A small self-supervised audio encoder (BEST-RQ), trained from scratch: activation relu.
Rows from block 3 of a small self-supervised audio encoder (BEST-RQ), named by matrix and row number. Rows with one number belong to one channel. Each number is 200 + 20 x the weight over its row's rms, rounded and kept within 0 to 999. All counts start at 0. After the name is the row's rms in percent of the matrix's.
Before each channel's rows are labels from the 100 clips, of 14976, where the channel reaches its highest value: "top examples" is what is common among them; "loudest band" is the band of the loudest frequency at the time of the peak. Only what is clearly more common there than usual is listed. The data: synthesized solo parts of chorales (CocoChorales). In brackets: how many of the 100.
# convs0: expand pointwise conv (model.blocks.3.convs.0.weight, 384x96x1), inputs 0-95
# convs1: depthwise width-3 conv, stride 2 (model.blocks.3.convs.1.weight, 384x1x3, trained with AdamW), a 3 kernel
# convs2: project pointwise conv (model.blocks.3.convs.2.weight, 144x384x1, transposed), outputs 0-143

top examples: note F5 (80); note D#5 (59); clarinet (38); note F#5 (27)
loudest band: 500 to 1000 Hz (81)
convs0.206,115,190,238,178,211,179,203,210,200,204,194,239,216,200,198,169,207,161,179,207,231,184,188,180,180,185,190,200,205,182,205,206,131,179,222,209,177,221,186,168,220,210,205,200,182,213,184,229,199,181,221,205,197,211,212,224,175,211,203,205,200,196,179,192,157,198,188,197,180,174,200,173,185,191,183,205,163,199,200,200,202,185,185,237,200,201,197,198,242,235,229,160,206,165,213,210,199
convs1.206,215,234,204,200
convs2.206,121,204,221,188,231,172,199,237,230,206,251,189,217,226,232,221,226,186,181,197,199,172,212,201,208,174,207,221,184,202,181,242,189,209,188,237,203,234,208,218,222,221,185,187,233,217,230,212,162,197,239,228,225,225,236,190,202,175,197,224,205,182,179,188,191,212,227,203,194,194,218,218,196,212,190,202,204,181,225,166,176,177,210,208,200,217,187,203,200,218,188,201,247,200,197,200,208,178,202,178,204,192,176,199,185,194,216,198,208,209,197,192,173,214,157,171,232,190,194,163,218,208,233,183,227,198,185,207,211,205,208,214,222,151,174,184,223,205,186,200,203,205,232,188,177

top examples: trumpet (46); note D5 (31)
loudest band: 1000 to 2000 Hz (55)
convs0.116,099,205,217,195,242,178,230,200,240,179,196,185,193,202,207,185,203,188,198,217,208,205,188,230,212,191,184,244,203,191,165,176,222,186,179,182,194,175,196,158,250,206,152,188,205,195,206,193,197,230,167,204,200,217,179,169,170,195,169,158,214,208,204,224,222,198,180,194,196,197,191,185,195,198,208,196,209,230,187,220,209,214,188,189,197,199,193,212,228,207,193,179,216,219,178,153,169
convs1.116,086,231,213,208
convs2.116,097,212,236,162,194,186,198,198,194,259,216,223,157,156,165,200,195,215,187,201,194,221,198,191,202,184,183,206,203,172,243,208,168,196,224,211,201,209,188,184,182,199,197,206,187,190,192,180,184,154,168,234,201,215,187,200,193,200,209,228,235,204,229,225,200,186,178,213,187,183,172,207,186,209,201,219,200,201,212,215,197,201,222,202,198,206,204,198,221,218,192,181,213,160,166,181,195,213,222,212,186,181,214,196,178,213,185,220,205,187,199,204,199,222,202,218,188,209,198,207,191,185,189,234,208,225,254,183,167,181,220,181,220,180,206,201,199,172,232,207,262,199,247,197,190

top examples: cello (45); oboe (35)
loudest band: 1000 to 2000 Hz (47)
convs0.329,097,199,224,220,184,189,195,206,204,192,243,198,187,194,229,175,192,203,216,195,173,185,212,188,226,185,197,195,207,187,190,192,185,211,198,204,151,184,208,222,123,198,204,194,197,199,186,220,210,185,196,163,189,188,207,246,180,198,202,164,194,208,155,189,166,223,168,189,206,168,168,189,203,198,198,209,214,219,224,193,172,212,222,183,170,204,201,196,193,200,218,219,200,209,157,222,190
convs1.329,107,209,198,167
convs2.329,099,160,228,200,212,201,178,174,211,173,198,201,195,195,202,184,226,182,203,175,209,226,209,213,245,195,161,231,207,197,242,186,225,177,198,206,223,179,189,166,181,218,191,211,214,222,187,180,194,231,162,223,202,181,162,190,174,213,200,141,179,224,197,216,170,208,202,174,164,211,205,214,200,174,183,189,207,187,182,230,166,187,201,195,178,231,192,175,223,187,185,193,197,205,185,201,181,179,206,198,211,202,201,181,205,187,225,203,210,212,225,203,181,212,200,195,209,203,232,219,184,197,205,177,247,187,200,220,174,200,182,188,176,222,216,176,221,173,244,237,209,222,189,188,193

top examples: note F5 (43); note E5 (40); trumpet (39); note F#5 (36)
loudest band: 500 to 1000 Hz (55); 1000 to 2000 Hz (39)
convs0.119,091,205,200,127,190,197,190,181,187,180,185,199,226,153,216,203,200,194,198,204,164,207,209,217,190,196,202,203,212,203,189,195,189,197,206,175,202,196,248,191,228,195,183,190,231,210,191,206,238,224,175,213,216,181,209,228,199,204,220,174,189,210,217,237,165,172,194,179,203,197,201,212,225,249,183,233,222,172,197,241,220,194,195,178,220,195,204,202,191,210,174,177,190,211,205,191,217
convs1.119,077,198,180,228
convs2.119,094,224,215,201,200,231,172,198,213,186,217,197,214,182,204,188,177,162,200,161,198,201,186,176,213,178,211,178,184,197,186,175,218,242,211,208,233,182,200,196,210,194,206,194,196,211,164,191,209,246,156,214,182,195,195,222,218,197,190,210,230,228,155,191,208,197,223,209,202,224,223,223,205,200,207,216,222,210,204,169,211,159,185,235,198,186,184,198,198,204,208,195,237,200,206,203,221,250,175,209,184,180,202,175,178,227,158,218,201,198,239,157,197,194,224,195,253,216,206,196,201,195,196,196,221,209,207,178,193,241,219,200,212,200,243,199,223,205,220,186,199,207,218,183,217

top examples: note C#5 (38); trumpet (37); note G5 (31); oboe (25)
loudest band: 1000 to 2000 Hz (51)
convs0.7,097,179,227,193,253,215,184,206,202,197,202,196,192,176,218,177,194,232,242,180,207,173,201,185,215,225,215,147,208,214,203,209,226,192,211,208,205,198,218,167,219,209,192,221,196,210,201,205,269,192,213,204,225,193,207,211,204,219,194,211,251,186,202,203,209,192,200,199,196,199,202,218,232,174,196,199,199,197,272,179,180,202,193,224,199,193,200,213,209,224,185,190,197,221,200,192,223
convs1.7,076,230,186,189
convs2.7,099,244,209,170,193,207,197,194,194,228,191,199,213,202,199,176,183,215,173,189,201,212,211,244,213,223,221,194,206,219,186,229,199,139,191,200,234,206,205,209,194,209,188,196,222,213,234,231,189,204,219,202,203,252,241,185,216,186,231,205,176,206,199,174,203,173,185,221,202,205,172,183,220,218,204,241,187,204,221,183,180,212,181,220,195,199,209,161,197,172,179,188,150,199,259,213,223,195,204,197,242,182,175,203,190,145,199,183,179,197,194,192,218,208,208,205,227,200,190,202,224,205,234,207,207,200,211,195,201,181,206,171,213,206,206,213,213,196,214,206,237,196,193,188,186

top examples: tuba (48); note G3 (41); note G#4 (28)
loudest band: 250 to 500 Hz (81)
convs0.313,099,199,197,196,196,195,206,192,165,188,184,183,194,186,216,237,188,210,177,189,203,182,185,192,213,220,207,187,172,172,191,186,183,201,166,210,184,204,220,198,241,174,207,193,219,220,175,175,203,205,202,229,162,221,195,207,154,187,227,197,213,194,221,202,161,237,179,183,215,168,217,223,220,170,213,188,178,208,218,214,192,205,222,238,206,178,206,204,184,215,183,194,236,230,201,228,249
convs1.313,074,191,217,229
convs2.313,093,241,170,203,237,203,172,156,208,223,201,191,237,190,199,228,205,191,229,212,223,211,240,190,204,227,192,215,220,236,228,241,201,183,174,163,204,222,178,196,200,208,203,203,193,201,210,233,223,221,212,200,195,199,207,201,189,205,197,235,186,194,215,216,204,173,201,211,160,191,162,215,225,181,214,205,192,216,246,207,191,211,201,191,178,200,192,201,184,223,162,171,203,218,215,191,150,191,240,193,201,194,227,210,201,205,177,196,165,224,196,205,190,222,204,194,200,181,212,229,196,175,237,171,214,209,213,210,207,203,195,225,185,193,204,159,188,225,169,196,215,220,179,198,229

top examples: note G5 (43); note A#5 (39); trumpet (37); note C5 (34)
loudest band: 500 to 1000 Hz (79)
convs0.201,097,179,178,190,220,207,221,170,204,235,236,184,184,178,181,178,209,223,201,211,187,177,224,177,183,184,217,184,192,183,201,197,161,208,253,227,217,193,206,188,195,224,233,200,147,195,205,190,198,175,200,201,198,186,184,219,213,217,205,151,210,213,209,189,174,202,200,185,229,190,166,196,215,189,169,221,198,200,200,168,217,213,206,196,180,199,200,230,217,195,198,226,227,167,239,206,192
convs1.201,076,216,195,170
convs2.201,094,163,232,182,216,217,183,190,221,186,238,188,198,235,186,199,175,185,217,186,197,206,227,211,205,217,213,210,194,216,220,237,194,193,168,207,202,187,195,228,192,202,224,243,193,179,173,222,170,203,177,182,204,172,208,182,181,202,199,192,178,167,198,195,184,201,192,221,214,238,181,213,209,212,176,211,179,206,224,245,195,236,179,170,200,226,205,185,204,162,184,190,269,208,252,168,204,210,198,253,187,196,215,175,220,188,220,211,201,211,208,199,202,201,206,214,186,199,172,200,167,200,193,182,180,196,201,228,212,223,206,240,210,178,213,199,192,183,216,205,216,204,188,181,200

top examples: cello (42); oboe (37); note D5 (32)
loudest band: 1000 to 2000 Hz (39)
convs0.347,104,179,183,194,203,216,194,183,207,218,164,188,174,175,217,204,203,198,197,155,185,180,169,222,222,228,220,206,181,215,216,226,194,163,174,199,180,205,205,227,216,216,198,165,170,199,213,214,236,171,199,184,189,222,196,204,206,216,211,220,192,171,205,234,210,224,192,231,179,221,212,207,206,198,216,215,166,204,217,198,198,264,170,176,195,185,202,220,171,217,216,228,192,221,189,216,206
convs1.347,081,232,197,187
convs2.347,108,219,218,222,231,202,178,186,175,218,240,206,222,202,203,181,213,220,205,203,239,230,171,214,177,189,220,196,200,205,180,219,200,201,192,166,207,174,181,180,224,193,222,199,241,221,215,178,190,192,206,186,207,204,196,159,199,195,196,187,227,200,207,201,200,213,177,202,174,200,176,221,218,161,226,189,223,186,197,169,164,165,221,241,220,205,219,224,192,207,215,230,197,202,210,191,205,178,268,221,246,189,196,179,181,168,201,193,225,176,166,219,199,195,178,203,210,231,213,177,191,191,195,213,173,204,188,202,218,234,203,190,220,189,199,202,234,219,197,210,220,199,204,166,192

top examples: note A5 (36); violin (33); note A#5 (31); note G5 (28)
loudest band: 500 to 1000 Hz (58)
convs0.136,107,219,182,159,198,164,244,196,200,195,215,190,198,201,186,206,175,194,191,206,239,181,212,204,166,190,190,199,182,199,184,190,184,218,207,201,165,204,171,209,221,211,186,204,200,185,196,225,215,189,174,199,189,192,184,170,200,221,199,262,189,197,226,200,214,189,246,217,166,183,218,184,204,176,191,200,238,206,201,254,218,207,225,191,226,230,189,199,208,198,186,218,233,211,171,210,216
convs1.136,061,220,213,176
convs2.136,103,180,168,237,210,204,202,240,205,196,215,191,201,159,202,212,201,192,187,178,207,196,189,198,207,167,233,175,183,213,204,180,151,163,208,199,178,190,167,173,192,163,234,162,219,205,213,172,185,208,211,200,213,201,188,180,170,199,244,173,203,222,194,158,211,208,209,199,205,219,187,186,204,210,150,184,198,207,143,223,224,173,192,216,191,176,221,219,195,203,230,201,200,229,183,163,204,199,178,198,216,182,198,199,191,229,189,178,214,211,200,198,196,216,221,243,188,223,158,188,188,172,221,192,201,187,207,174,210,197,173,225,215,220,198,193,187,197,205,200,224,184,202,199,198

top examples: violin (63); note D#5 (31)
loudest band: 1000 to 2000 Hz (29)
convs0.266,098,200,195,206,163,200,202,221,201,256,182,178,241,180,237,190,191,218,189,210,234,216,182,179,206,189,197,198,160,194,172,216,204,203,186,208,210,183,199,197,193,189,198,204,177,185,213,234,200,213,198,207,195,174,219,230,199,200,211,172,237,218,183,216,221,184,232,206,191,202,202,231,181,160,213,217,197,173,201,234,176,220,197,191,167,222,202,164,168,247,207,178,200,198,192,184,208
convs1.266,080,232,206,189
convs2.266,107,212,226,217,199,206,207,217,213,216,213,187,210,231,169,200,199,197,216,193,229,214,201,210,189,189,225,190,202,203,192,210,179,206,192,204,193,159,180,218,217,199,220,199,221,205,171,202,206,168,218,207,185,233,215,194,190,179,204,194,195,218,149,180,205,197,215,211,203,171,181,226,227,207,199,213,194,194,204,191,153,204,221,200,207,217,206,200,198,190,160,207,239,192,202,201,188,241,204,238,193,205,223,238,186,202,199,209,243,187,253,162,164,212,159,188,203,247,179,197,190,195,211,247,195,177,196,217,181,167,238,183,199,199,221,230,180,194,234,176,210,232,205,216,200

top examples: note G5 (56); violin (37); trumpet (35); note F5 (27)
loudest band: 1000 to 2000 Hz (39)
convs0.1,095,205,188,205,225,195,228,216,205,199,191,222,211,209,188,212,215,174,210,214,230,227,201,188,237,232,197,206,168,176,207,241,201,276,196,219,170,158,172,202,200,214,195,183,193,197,200,200,244,187,198,182,207,186,193,203,197,232,186,181,234,191,220,190,195,211,180,194,204,200,184,169,206,177,194,195,189,200,209,198,248,174,201,181,204,218,179,204,196,220,205,179,226,198,204,153,204
convs1.1,072,197,231,185
convs2.1,088,140,201,234,164,192,191,217,217,200,238,200,210,216,196,203,211,189,218,195,212,190,213,184,180,221,191,157,228,202,209,194,186,212,209,184,229,199,192,201,200,234,197,209,180,168,217,235,212,210,149,201,197,205,182,202,228,217,164,183,203,216,228,205,214,193,202,207,247,190,197,212,197,215,190,210,233,170,193,199,172,237,210,220,193,156,224,220,212,209,208,189,203,217,179,201,223,187,207,207,200,214,229,203,176,182,227,213,217,235,238,185,178,210,214,224,197,196,208,205,188,195,198,150,223,208,256,206,198,184,219,177,202,204,204,192,181,170,199,211,167,196,220,201,218

top examples: note G5 (75); trumpet (55); note F5 (40); note G#5 (28)
loudest band: 500 to 1000 Hz (69); 1000 to 2000 Hz (31)
convs0.250,098,220,185,190,224,209,211,223,206,202,247,209,209,197,198,209,170,185,207,261,208,203,211,205,200,186,196,160,182,240,201,220,206,222,243,220,200,222,222,209,206,219,222,203,175,204,232,242,161,209,241,209,197,203,175,208,195,227,238,193,219,195,208,211,220,183,158,175,183,220,198,161,207,198,196,205,191,200,225,180,187,182,187,198,206,193,194,224,200,198,220,223,210,185,216,206,209
convs1.250,070,217,176,182
convs2.250,113,184,198,164,167,182,223,209,210,190,240,145,209,204,196,189,193,189,181,250,203,216,217,202,204,227,201,207,202,189,215,202,199,201,226,205,196,211,191,194,231,203,186,216,262,194,170,221,180,197,182,209,203,180,193,213,181,169,206,209,178,177,207,190,177,178,185,184,227,207,200,198,231,210,182,216,162,226,219,192,187,205,189,202,214,188,202,206,207,253,196,187,208,188,234,202,190,180,272,208,191,203,227,219,183,226,187,179,217,197,217,216,187,208,212,206,196,230,152,182,209,200,169,205,226,198,193,167,214,192,188,229,212,186,207,172,173,199,196,197,235,192,197,201,185

top examples: note F5 (43); note F#5 (37); flute (34); note E5 (29)
loudest band: 500 to 1000 Hz (64)
convs0.370,102,191,199,200,157,211,206,236,209,196,202,190,225,219,203,206,210,201,145,194,162,188,173,189,190,214,223,184,231,209,171,240,223,222,218,207,195,197,230,215,221,193,197,221,190,206,199,195,217,201,152,207,227,208,206,193,193,213,196,201,197,221,200,208,205,227,198,197,210,195,206,208,212,221,194,223,156,218,248,224,212,205,212,169,253,177,182,175,203,180,234,197,231,209,202,198,192
convs1.370,098,199,187,232
convs2.370,095,171,200,202,210,233,184,214,192,213,234,201,219,220,216,179,200,177,206,199,187,177,202,198,193,189,195,209,174,173,204,200,237,196,188,195,173,195,209,167,200,203,232,183,227,182,194,247,208,177,198,189,202,174,172,221,197,223,205,197,204,235,217,221,236,245,178,198,215,184,217,201,208,170,226,197,219,157,205,195,242,185,204,224,167,171,215,172,209,197,193,209,215,204,189,169,203,196,200,232,178,198,215,206,258,209,208,195,219,196,202,192,200,180,196,228,184,168,225,231,209,229,165,207,183,195,207,210,189,237,197,231,211,207,218,174,255,201,206,176,202,192,191,208,185

top examples: cello (32); violin (31)
loudest band: 250 to 500 Hz (77)
convs0.138,105,193,214,177,185,221,229,208,217,209,206,209,215,207,210,211,198,168,195,221,218,170,235,202,224,171,191,222,180,201,192,207,213,176,198,232,214,213,179,174,183,163,202,177,189,222,197,219,203,203,222,227,223,188,174,224,214,239,211,194,225,193,195,200,189,208,242,198,205,215,186,213,203,181,200,193,151,213,199,225,173,216,172,205,200,195,189,193,269,179,188,209,211,201,203,213,251
convs1.138,083,189,180,226
convs2.138,092,230,237,203,211,199,202,205,160,232,208,202,204,199,169,202,194,222,206,203,210,194,208,212,224,197,190,217,221,222,242,215,229,167,229,169,221,206,221,201,237,223,192,195,204,207,181,191,221,206,189,209,192,186,176,203,223,228,184,225,193,217,227,196,206,208,205,187,205,200,195,212,199,204,212,242,216,178,197,174,195,189,183,184,221,207,176,200,195,165,197,259,183,190,203,207,246,168,202,231,177,187,207,216,213,213,247,213,193,236,206,226,190,227,237,203,173,188,224,183,201,230,202,192,211,204,192,209,191,195,196,237,186,212,195,179,182,242,218,195,196,243,245,211,204

top examples: note F5 (62); trumpet (35); flute (26)
loudest band: 500 to 1000 Hz (68)
convs0.47,102,209,202,207,215,226,211,207,194,193,179,202,237,226,218,175,202,209,207,208,165,201,236,195,193,205,206,199,201,240,233,207,223,225,197,190,196,244,215,186,178,220,185,196,221,201,196,195,209,211,180,198,228,153,180,195,219,183,172,210,195,180,211,260,187,202,202,173,194,221,212,185,238,213,225,207,206,201,205,195,228,213,176,210,196,171,204,156,172,217,195,217,234,212,206,191,159
convs1.47,083,200,232,187
convs2.47,103,230,213,242,181,192,190,201,178,184,179,178,221,194,211,175,211,235,199,182,193,201,202,180,192,183,206,194,192,203,198,205,193,199,193,220,197,223,243,218,199,257,210,176,203,199,170,198,164,201,225,205,183,179,229,202,225,193,234,207,209,200,227,196,198,195,206,206,205,205,219,189,222,229,202,194,185,186,185,227,170,229,201,202,211,222,202,215,203,173,182,200,202,216,223,196,205,250,187,223,173,195,174,190,214,182,219,251,196,238,192,189,205,154,154,186,253,223,181,188,199,176,240,218,203,196,203,183,203,197,200,200,190,189,214,149,195,183,198,197,225,198,172,224,202

top examples: note F5 (42); violin (40); note D#5 (33); trumpet (31)
loudest band: 1000 to 2000 Hz (31)
convs0.243,122,223,202,201,205,182,203,200,193,188,200,210,211,180,164,199,210,218,190,226,189,162,219,222,192,235,201,235,199,202,183,212,181,205,242,190,210,185,193,239,215,179,206,215,189,204,191,164,243,197,170,213,253,185,212,169,202,188,205,212,229,221,191,228,182,209,176,179,187,207,185,232,184,218,191,159,173,202,199,143,206,187,199,211,197,184,190,194,206,178,231,197,198,223,188,193,223
convs1.243,084,196,223,175
convs2.243,097,210,187,190,219,151,208,172,207,151,199,208,219,225,159,184,214,199,200,197,182,187,221,194,203,210,201,212,193,199,202,215,221,161,190,179,204,223,205,210,185,207,201,204,197,214,204,180,206,202,197,227,203,235,174,207,155,183,201,213,206,219,188,173,220,197,204,218,236,163,201,195,232,202,171,214,202,185,207,182,210,212,208,191,183,203,207,219,182,245,185,184,200,213,207,218,205,196,168,200,186,208,185,174,207,210,214,191,170,206,240,234,177,249,187,165,198,184,212,197,165,251,187,157,198,207,215,227,195,234,195,235,207,197,207,194,185,203,237,152,198,193,188,183,217

top examples: trumpet (52); horn (44); note C5 (35); note C#5 (26)
loudest band: 1000 to 2000 Hz (42)
convs0.192,096,204,208,169,194,178,188,227,234,223,188,194,209,163,192,169,211,239,197,201,187,180,201,211,199,205,206,158,200,185,186,197,192,238,182,215,191,199,176,194,217,200,206,235,215,178,195,206,253,204,191,213,212,189,194,143,183,204,181,131,197,173,161,194,204,191,222,221,192,178,178,206,200,188,191,194,198,184,171,221,189,214,196,199,215,185,179,204,193,202,218,174,173,206,211,187,220
convs1.192,086,232,212,193
convs2.192,095,208,202,194,206,239,230,182,196,205,192,187,188,171,167,172,245,176,192,190,211,196,232,197,214,187,208,182,200,232,228,214,212,207,184,200,217,228,219,204,225,192,191,214,234,187,199,188,198,179,188,163,227,189,223,180,180,201,175,204,209,201,177,210,188,232,246,203,201,206,204,222,204,212,193,210,165,206,192,203,201,185,169,195,225,191,171,193,198,239,190,204,223,165,216,165,207,238,207,140,226,182,188,163,191,188,200,204,204,185,185,174,190,176,172,207,214,214,228,224,218,182,185,191,211,173,226,228,216,141,203,198,207,213,176,204,174,205,203,211,220,198,189,218,211

top examples: violin (54); note D#5 (53); note C#5 (33); note F5 (28)
loudest band: 1000 to 2000 Hz (52)
convs0.200,110,194,179,221,220,193,184,200,195,170,220,155,210,240,191,212,175,191,173,214,199,167,170,220,234,200,191,230,189,186,181,214,170,175,198,235,205,192,201,186,165,167,248,178,227,216,204,213,205,210,174,243,230,194,210,224,238,178,232,197,196,191,208,205,183,194,192,221,197,191,190,210,181,187,213,190,203,203,218,188,210,213,192,199,220,204,166,202,200,197,200,204,246,226,191,183,208
convs1.200,079,206,182,229
convs2.200,096,221,221,198,198,190,187,199,226,228,192,218,192,204,221,173,206,169,189,200,209,203,205,193,236,160,132,200,209,179,179,171,193,181,203,151,175,210,187,214,227,201,202,199,183,177,189,196,225,173,200,245,189,187,202,222,242,218,219,193,157,205,218,180,182,231,201,200,208,182,204,199,205,243,195,213,214,197,213,189,214,200,180,199,180,200,185,179,212,203,160,200,212,182,181,187,201,198,236,217,236,198,192,215,218,206,175,202,211,190,194,199,198,194,199,236,177,209,195,140,232,165,193,196,159,232,187,213,193,211,195,214,195,191,179,166,183,208,226,195,191,193,177,202,201

top examples: tuba (96); note A3 (32); note G3 (31); note D#3 (28)
loudest band: 250 to 500 Hz (93)
convs0.23,101,183,198,198,214,192,222,260,240,191,218,214,211,217,211,205,193,194,181,164,203,188,194,189,171,204,209,185,179,200,195,203,174,240,205,241,152,190,226,209,204,188,206,221,206,213,182,190,198,178,193,223,177,215,215,206,173,200,248,202,202,157,218,193,178,194,200,230,205,186,252,200,205,219,208,245,179,199,170,203,175,201,188,200,187,211,197,187,207,209,207,176,178,221,197,221,190
convs1.23,091,191,199,233
convs2.23,090,234,211,209,193,188,193,240,193,181,179,172,207,212,188,210,197,222,191,197,189,259,194,201,210,188,209,193,204,195,175,201,224,181,177,175,207,213,209,200,178,162,192,190,216,239,202,201,224,191,224,210,199,212,176,184,202,199,199,205,169,203,204,256,215,192,194,186,258,198,193,209,226,192,210,211,190,198,225,207,178,197,159,223,186,192,195,203,203,212,198,185,205,181,186,211,192,210,226,222,200,222,198,202,225,187,194,225,165,192,203,168,211,181,159,243,194,194,188,195,194,202,227,201,216,238,229,159,217,226,206,202,203,212,165,142,227,170,172,199,192,196,200,195,237

top examples: tuba (27); note F#4 (26); note F4 (26); clarinet (25)
loudest band: 250 to 500 Hz (74)
convs0.350,097,226,237,170,160,203,187,191,202,166,199,187,213,206,182,173,210,213,201,195,193,217,196,195,195,160,211,204,194,160,202,216,215,233,199,192,175,179,171,207,198,165,170,199,213,228,191,221,203,201,210,213,241,200,207,202,180,214,244,194,186,210,215,219,209,226,219,170,192,215,240,224,247,209,199,164,194,168,223,201,207,202,206,218,196,215,202,176,173,198,195,210,188,221,174,207,169
convs1.350,086,184,206,230
convs2.350,093,221,223,193,206,202,216,186,195,221,190,197,232,178,182,165,159,184,216,171,191,203,207,198,200,206,179,193,207,209,199,206,204,216,203,234,224,196,211,192,215,192,182,209,222,215,215,205,185,189,150,191,240,165,165,164,216,195,196,178,226,183,189,185,196,210,218,206,218,149,180,208,221,173,181,186,166,207,165,205,162,205,222,217,177,186,191,192,203,196,205,187,191,236,182,240,198,197,187,235,207,203,197,207,236,194,217,192,164,199,196,234,175,228,185,196,217,167,163,191,199,205,216,179,187,217,213,199,215,180,232,200,230,165,205,188,193,198,223,226,224,202,217,173,239

top examples: note F5 (90); violin (52); note D#5 (37); note G5 (27)
loudest band: 500 to 1000 Hz (63)
convs0.170,088,177,203,192,221,197,200,193,236,183,211,227,201,188,199,198,216,215,180,212,214,204,215,204,167,160,229,154,207,171,213,183,194,199,180,203,197,230,217,167,210,192,223,185,190,196,159,224,225,213,192,164,189,197,163,175,200,158,202,206,199,168,223,205,168,242,216,204,176,190,226,198,172,175,206,177,209,202,187,184,208,213,200,198,237,175,196,218,181,189,200,208,169,169,190,226,192
convs1.170,067,223,191,224
convs2.170,095,188,226,210,192,181,201,207,226,223,223,215,186,170,208,188,183,207,188,202,232,191,180,220,200,179,219,197,200,203,224,215,214,219,209,179,204,184,165,168,240,226,173,197,158,200,194,199,203,202,182,202,185,189,210,190,192,158,173,187,196,235,158,189,215,188,191,206,210,174,218,167,207,164,176,203,186,217,189,252,176,215,191,240,201,227,236,201,199,226,183,213,187,203,225,234,207,190,214,171,219,173,197,209,208,198,261,177,186,231,200,244,248,202,217,190,200,208,198,217,183,197,203,195,201,202,169,210,189,210,180,226,190,202,199,227,227,216,201,189,223,210,189,200,206

top examples: note C#5 (42); violin (37); trumpet (25)
loudest band: 1000 to 2000 Hz (47)
convs0.20,090,208,211,201,186,201,188,233,198,197,222,181,207,217,201,187,198,235,215,168,197,196,199,227,200,241,198,231,239,175,229,196,193,219,192,201,207,201,153,181,195,212,202,208,232,145,209,177,206,190,170,200,153,205,202,194,182,186,156,193,186,183,194,182,167,203,187,180,162,199,202,216,203,195,195,158,196,217,185,215,200,208,215,192,172,207,227,218,189,176,214,206,195,201,165,191,163
convs1.20,076,180,173,208
convs2.20,092,199,184,191,247,165,205,200,182,198,207,181,200,238,238,183,180,189,160,196,193,168,225,200,211,178,200,196,196,198,204,213,205,213,198,176,159,211,202,163,243,213,207,182,205,214,175,198,201,203,194,178,211,206,208,200,219,237,200,166,190,196,201,218,243,212,201,183,200,195,180,199,186,197,179,235,211,170,192,222,205,175,196,173,174,206,206,189,200,243,193,213,215,195,198,188,203,171,161,210,204,207,182,187,192,200,180,199,214,171,205,221,228,229,171,201,192,199,204,208,158,199,212,153,175,213,238,155,217,198,192,210,247,192,188,191,235,180,191,197,201,188,161,185,218

top examples: note F5 (52); violin (50); note D#5 (38); note F#5 (34)
loudest band: 1000 to 2000 Hz (29)
convs0.280,110,196,200,208,186,194,227,200,221,199,220,200,217,220,198,231,199,210,178,187,234,182,236,211,224,198,207,195,249,251,191,190,197,204,196,199,253,201,213,198,222,194,204,191,175,167,198,186,166,198,181,203,204,159,184,230,196,173,181,192,203,166,212,195,210,198,169,234,191,187,194,211,206,205,229,196,223,186,194,194,187,201,222,202,262,199,188,215,172,216,199,199,182,201,206,209,246
convs1.280,103,199,187,232
convs2.280,089,194,221,194,183,194,221,192,218,184,214,185,196,190,188,215,215,191,170,219,197,194,196,194,217,170,206,213,218,166,209,219,197,161,219,206,180,211,174,243,179,177,168,190,169,224,151,202,195,157,211,195,213,200,212,201,165,202,198,206,194,227,219,186,196,204,213,186,195,195,209,231,157,181,188,187,183,195,213,199,195,198,205,172,203,208,231,189,156,199,166,198,194,226,192,185,223,187,187,216,177,213,189,186,171,190,176,163,192,192,211,208,200,203,211,208,232,189,254,226,210,166,197,196,136,173,197,239,210,199,172,213,184,183,211,198,198,215,204,200,231,213,205,223,157

top examples: tuba (62); note D4 (32); note C#4 (31); note D#3 (28)
loudest band: 250 to 500 Hz (76)
convs0.226,088,181,210,178,215,179,169,248,202,182,192,223,157,215,225,203,209,229,226,181,195,236,169,189,215,213,203,170,187,202,231,218,167,172,212,208,211,208,212,202,131,189,197,169,202,201,179,207,179,230,216,202,212,205,208,200,169,227,206,204,197,228,166,208,231,199,195,204,172,186,210,207,201,213,186,201,200,185,207,168,231,206,199,178,192,227,197,212,219,180,189,201,193,179,193,170,192
convs1.226,105,191,222,225
convs2.226,100,185,175,210,217,220,190,219,205,222,204,185,191,215,173,231,192,149,187,241,207,185,193,220,159,209,188,216,206,204,156,210,186,189,205,196,209,241,230,216,176,193,213,220,173,200,205,198,204,252,198,213,222,207,192,241,201,206,197,197,149,176,203,210,187,200,172,208,183,215,218,162,195,185,200,210,216,231,201,200,159,172,213,242,200,211,183,206,222,202,245,192,207,213,237,205,198,141,202,197,191,194,201,193,196,227,226,171,201,227,207,226,188,233,188,175,175,191,205,185,196,194,184,182,189,215,191,190,198,177,200,199,236,190,186,204,193,198,205,213,202,194,199,175,167